A small image denoising model, trained from scratch.
Model: arch unet, norm groupnorm, widths [64, 128, 128].
Data: trained on microscope photos of single blood and bone marrow cells, 48542 training examples.
Rows from block 7, named by matrix and row number. Each number is 128 + 32 x the weight over its row's rms, rounded and kept within 0 to 255. All counts start at 0. Numbers have three digits each. After the name is the row's rms in percent of the matrix's.
# convs0: first depthwise 3x3 conv (model.decb.0.1.convs.0.weight, 128x1x3x3), a 3x3 kernel
convs0.0 083:115087085110094092105086106
convs0.1 212:146158157164171160154165159
convs0.2 022:176110187163112119122090126
convs0.3 033:122130122094090158085066123
convs0.4 181:110102111098086091104082094
convs0.5 114:093093096093125120072108099
convs0.6 057:156134150116057126142102171
convs0.7 109:146122166098057118151128156
convs0.8 026:096125118092179139103185114
convs0.9 175:107115102095114106079090081
convs0.10 028:133141080139179142076144100
convs0.11 163:134103132101056090119101108
convs0.12 237:101089109090075091131103110
convs0.13 024:132075117159080159163143151
convs0.14 102:092138107144193145111130080
convs0.15 181:163169148168167148160160146
convs0.16 055:133094129105082138137129200
convs0.17 121:105102136081070105104092123
convs0.18 151:138147125159202155135166124
convs0.19 033:093126128115184173090143095
convs0.20 014:140140111196147123172089112
convs0.21 079:159154160161175161148165145
convs0.22 027:098140134108161093087099074
convs0.23 028:105083088133177094156129102
convs0.24 042:100167075153165134094144103
convs0.25 036:078097108124158174097144161
convs0.26 043:088157139111199147124149106
convs0.27 045:110148090162192123121129087
convs0.28 036:103145079145185119111151089
convs0.29 093:102087118097076097108091108
convs0.30 041:119155186071116115165129119
convs0.31 028:144125102147100106199153159
convs0.32 054:113088133106098132166115194
convs0.33 098:191166116156119100120105090
convs0.34 037:144178168084131082148109124
convs0.35 081:156097123127062085138095126
convs0.36 066:103119124123193173122169149
convs0.37 060:080121084134187145101147138
convs0.38 051:069141122097181128110156102
convs0.39 040:116121126069190151098137141
convs0.40 139:161165179157161173141130127
convs0.41 033:152124176129067137154094154
convs0.42 283:142160144166186164149156148
convs0.43 254:158162165162157154158163160
convs0.44 206:109110132119146168144172194
convs0.45 027:154064142167119142137085151
convs0.46 250:119095118095066090119092113
convs0.47 018:120145116203128164123087123
convs0.48 067:141152171144111138178143185
convs0.49 059:080128107068139141139168156
convs0.50 074:148134169123060105170118123
convs0.51 083:167121160111071096164127155
convs0.52 072:098099162071085132139111155
convs0.53 081:158095114143072095178121118
convs0.54 026:112100077165161169096148125
convs0.55 051:145133094154144191109097090
convs0.56 022:159136127143096084137086185
convs0.57 088:113139089122204141100133105
convs0.58 052:153101148110067153166119164
convs0.59 100:093089091092086087116116118
convs0.60 236:137151128160191163145173135
convs0.61 057:157167161163181161143144117
convs0.62 090:102080124087076130111095150
convs0.63 050:148162115151134057156142099
convs0.64 145:128153105145204151110144099
convs0.65 224:144162159150168169145161169
convs0.66 031:151164139136089094120078084
convs0.67 055:110169145090151174076121130
convs0.68 063:104158104124195139098134088
convs0.69 046:126104165111067154140104172
convs0.70 014:097114079164081173143131135
convs0.71 191:114103103096076083102094113
convs0.72 174:114097108100063094108098121
convs0.73 031:106074148094144131116155183
convs0.74 042:100092129084127182111147167
convs0.75 121:110103122128083096128072084
convs0.76 126:144160144159188160147165146
convs0.77 022:166138166161095066141120134
convs0.78 129:096080127084076102118105135
convs0.79 121:170119161118058110148121152
convs0.80 046:127078119091076098119088130
convs0.81 051:157183163092143098118119088
convs0.82 040:140110134140064123187152147
convs0.83 033:122129105157170165107131063
convs0.84 044:097137109122182180103165142
convs0.85 036:109112107147208143112141100
convs0.86 092:134149153156198154148164137
convs0.87 055:096110075128142117171181133
convs0.88 039:121085134163126158162130192
convs0.89 038:112120067167180137115143107
convs0.90 059:061123134109133122080099094
convs0.91 051:087143155129177142111133067
convs0.92 019:148115110166113184105075139
convs0.93 157:144146165138153164156162185
convs0.94 031:142161076104166123097171109
convs0.95 131:095095082094100092104113097
convs0.96 037:128097162103069141138127180
convs0.97 080:091133109150193146115127080
convs0.98 010:134151075104185108134126168
convs0.99 026:149173184097084137142109116
convs0.100 068:089157132111192146106122089
convs0.101 022:085137091180167152150153135
convs0.102 180:152137154138145150182165180
convs0.103 021:101130122106187175154169129
convs0.104 231:096090105094075094113105108
convs0.105 134:150153150165183170144154151
convs0.106 034:133140132165191165117175122
convs0.107 049:111065094133080122148130160
convs0.108 069:099098102114081144164136180
convs0.109 028:117166130078160115084170111
convs0.110 067:136170139164191157132161117
convs0.111 027:116133083178153163117151084
convs0.112 062:163113155113059120145119169
convs0.113 121:164159154159150170160160160
convs0.114 069:132101157114059105144085134
convs0.115 098:164136138157139172153158186
convs0.116 033:133161125120188109091158086
convs0.117 037:144192178100123114159116110
convs0.118 061:158095132147064125163118166
convs0.119 057:137127138083055114097109134
convs0.120 064:122104119109061087159097116
convs0.121 022:156113104171101144131105193
convs0.122 056:140118143101075107178124176
convs0.123 056:110121159128072133177149171
convs0.124 174:163173156163169156152157129
convs0.125 057:157116170130080089177118136
convs0.126 037:122152195090086149120125147
convs0.127 027:091146116142179165085118092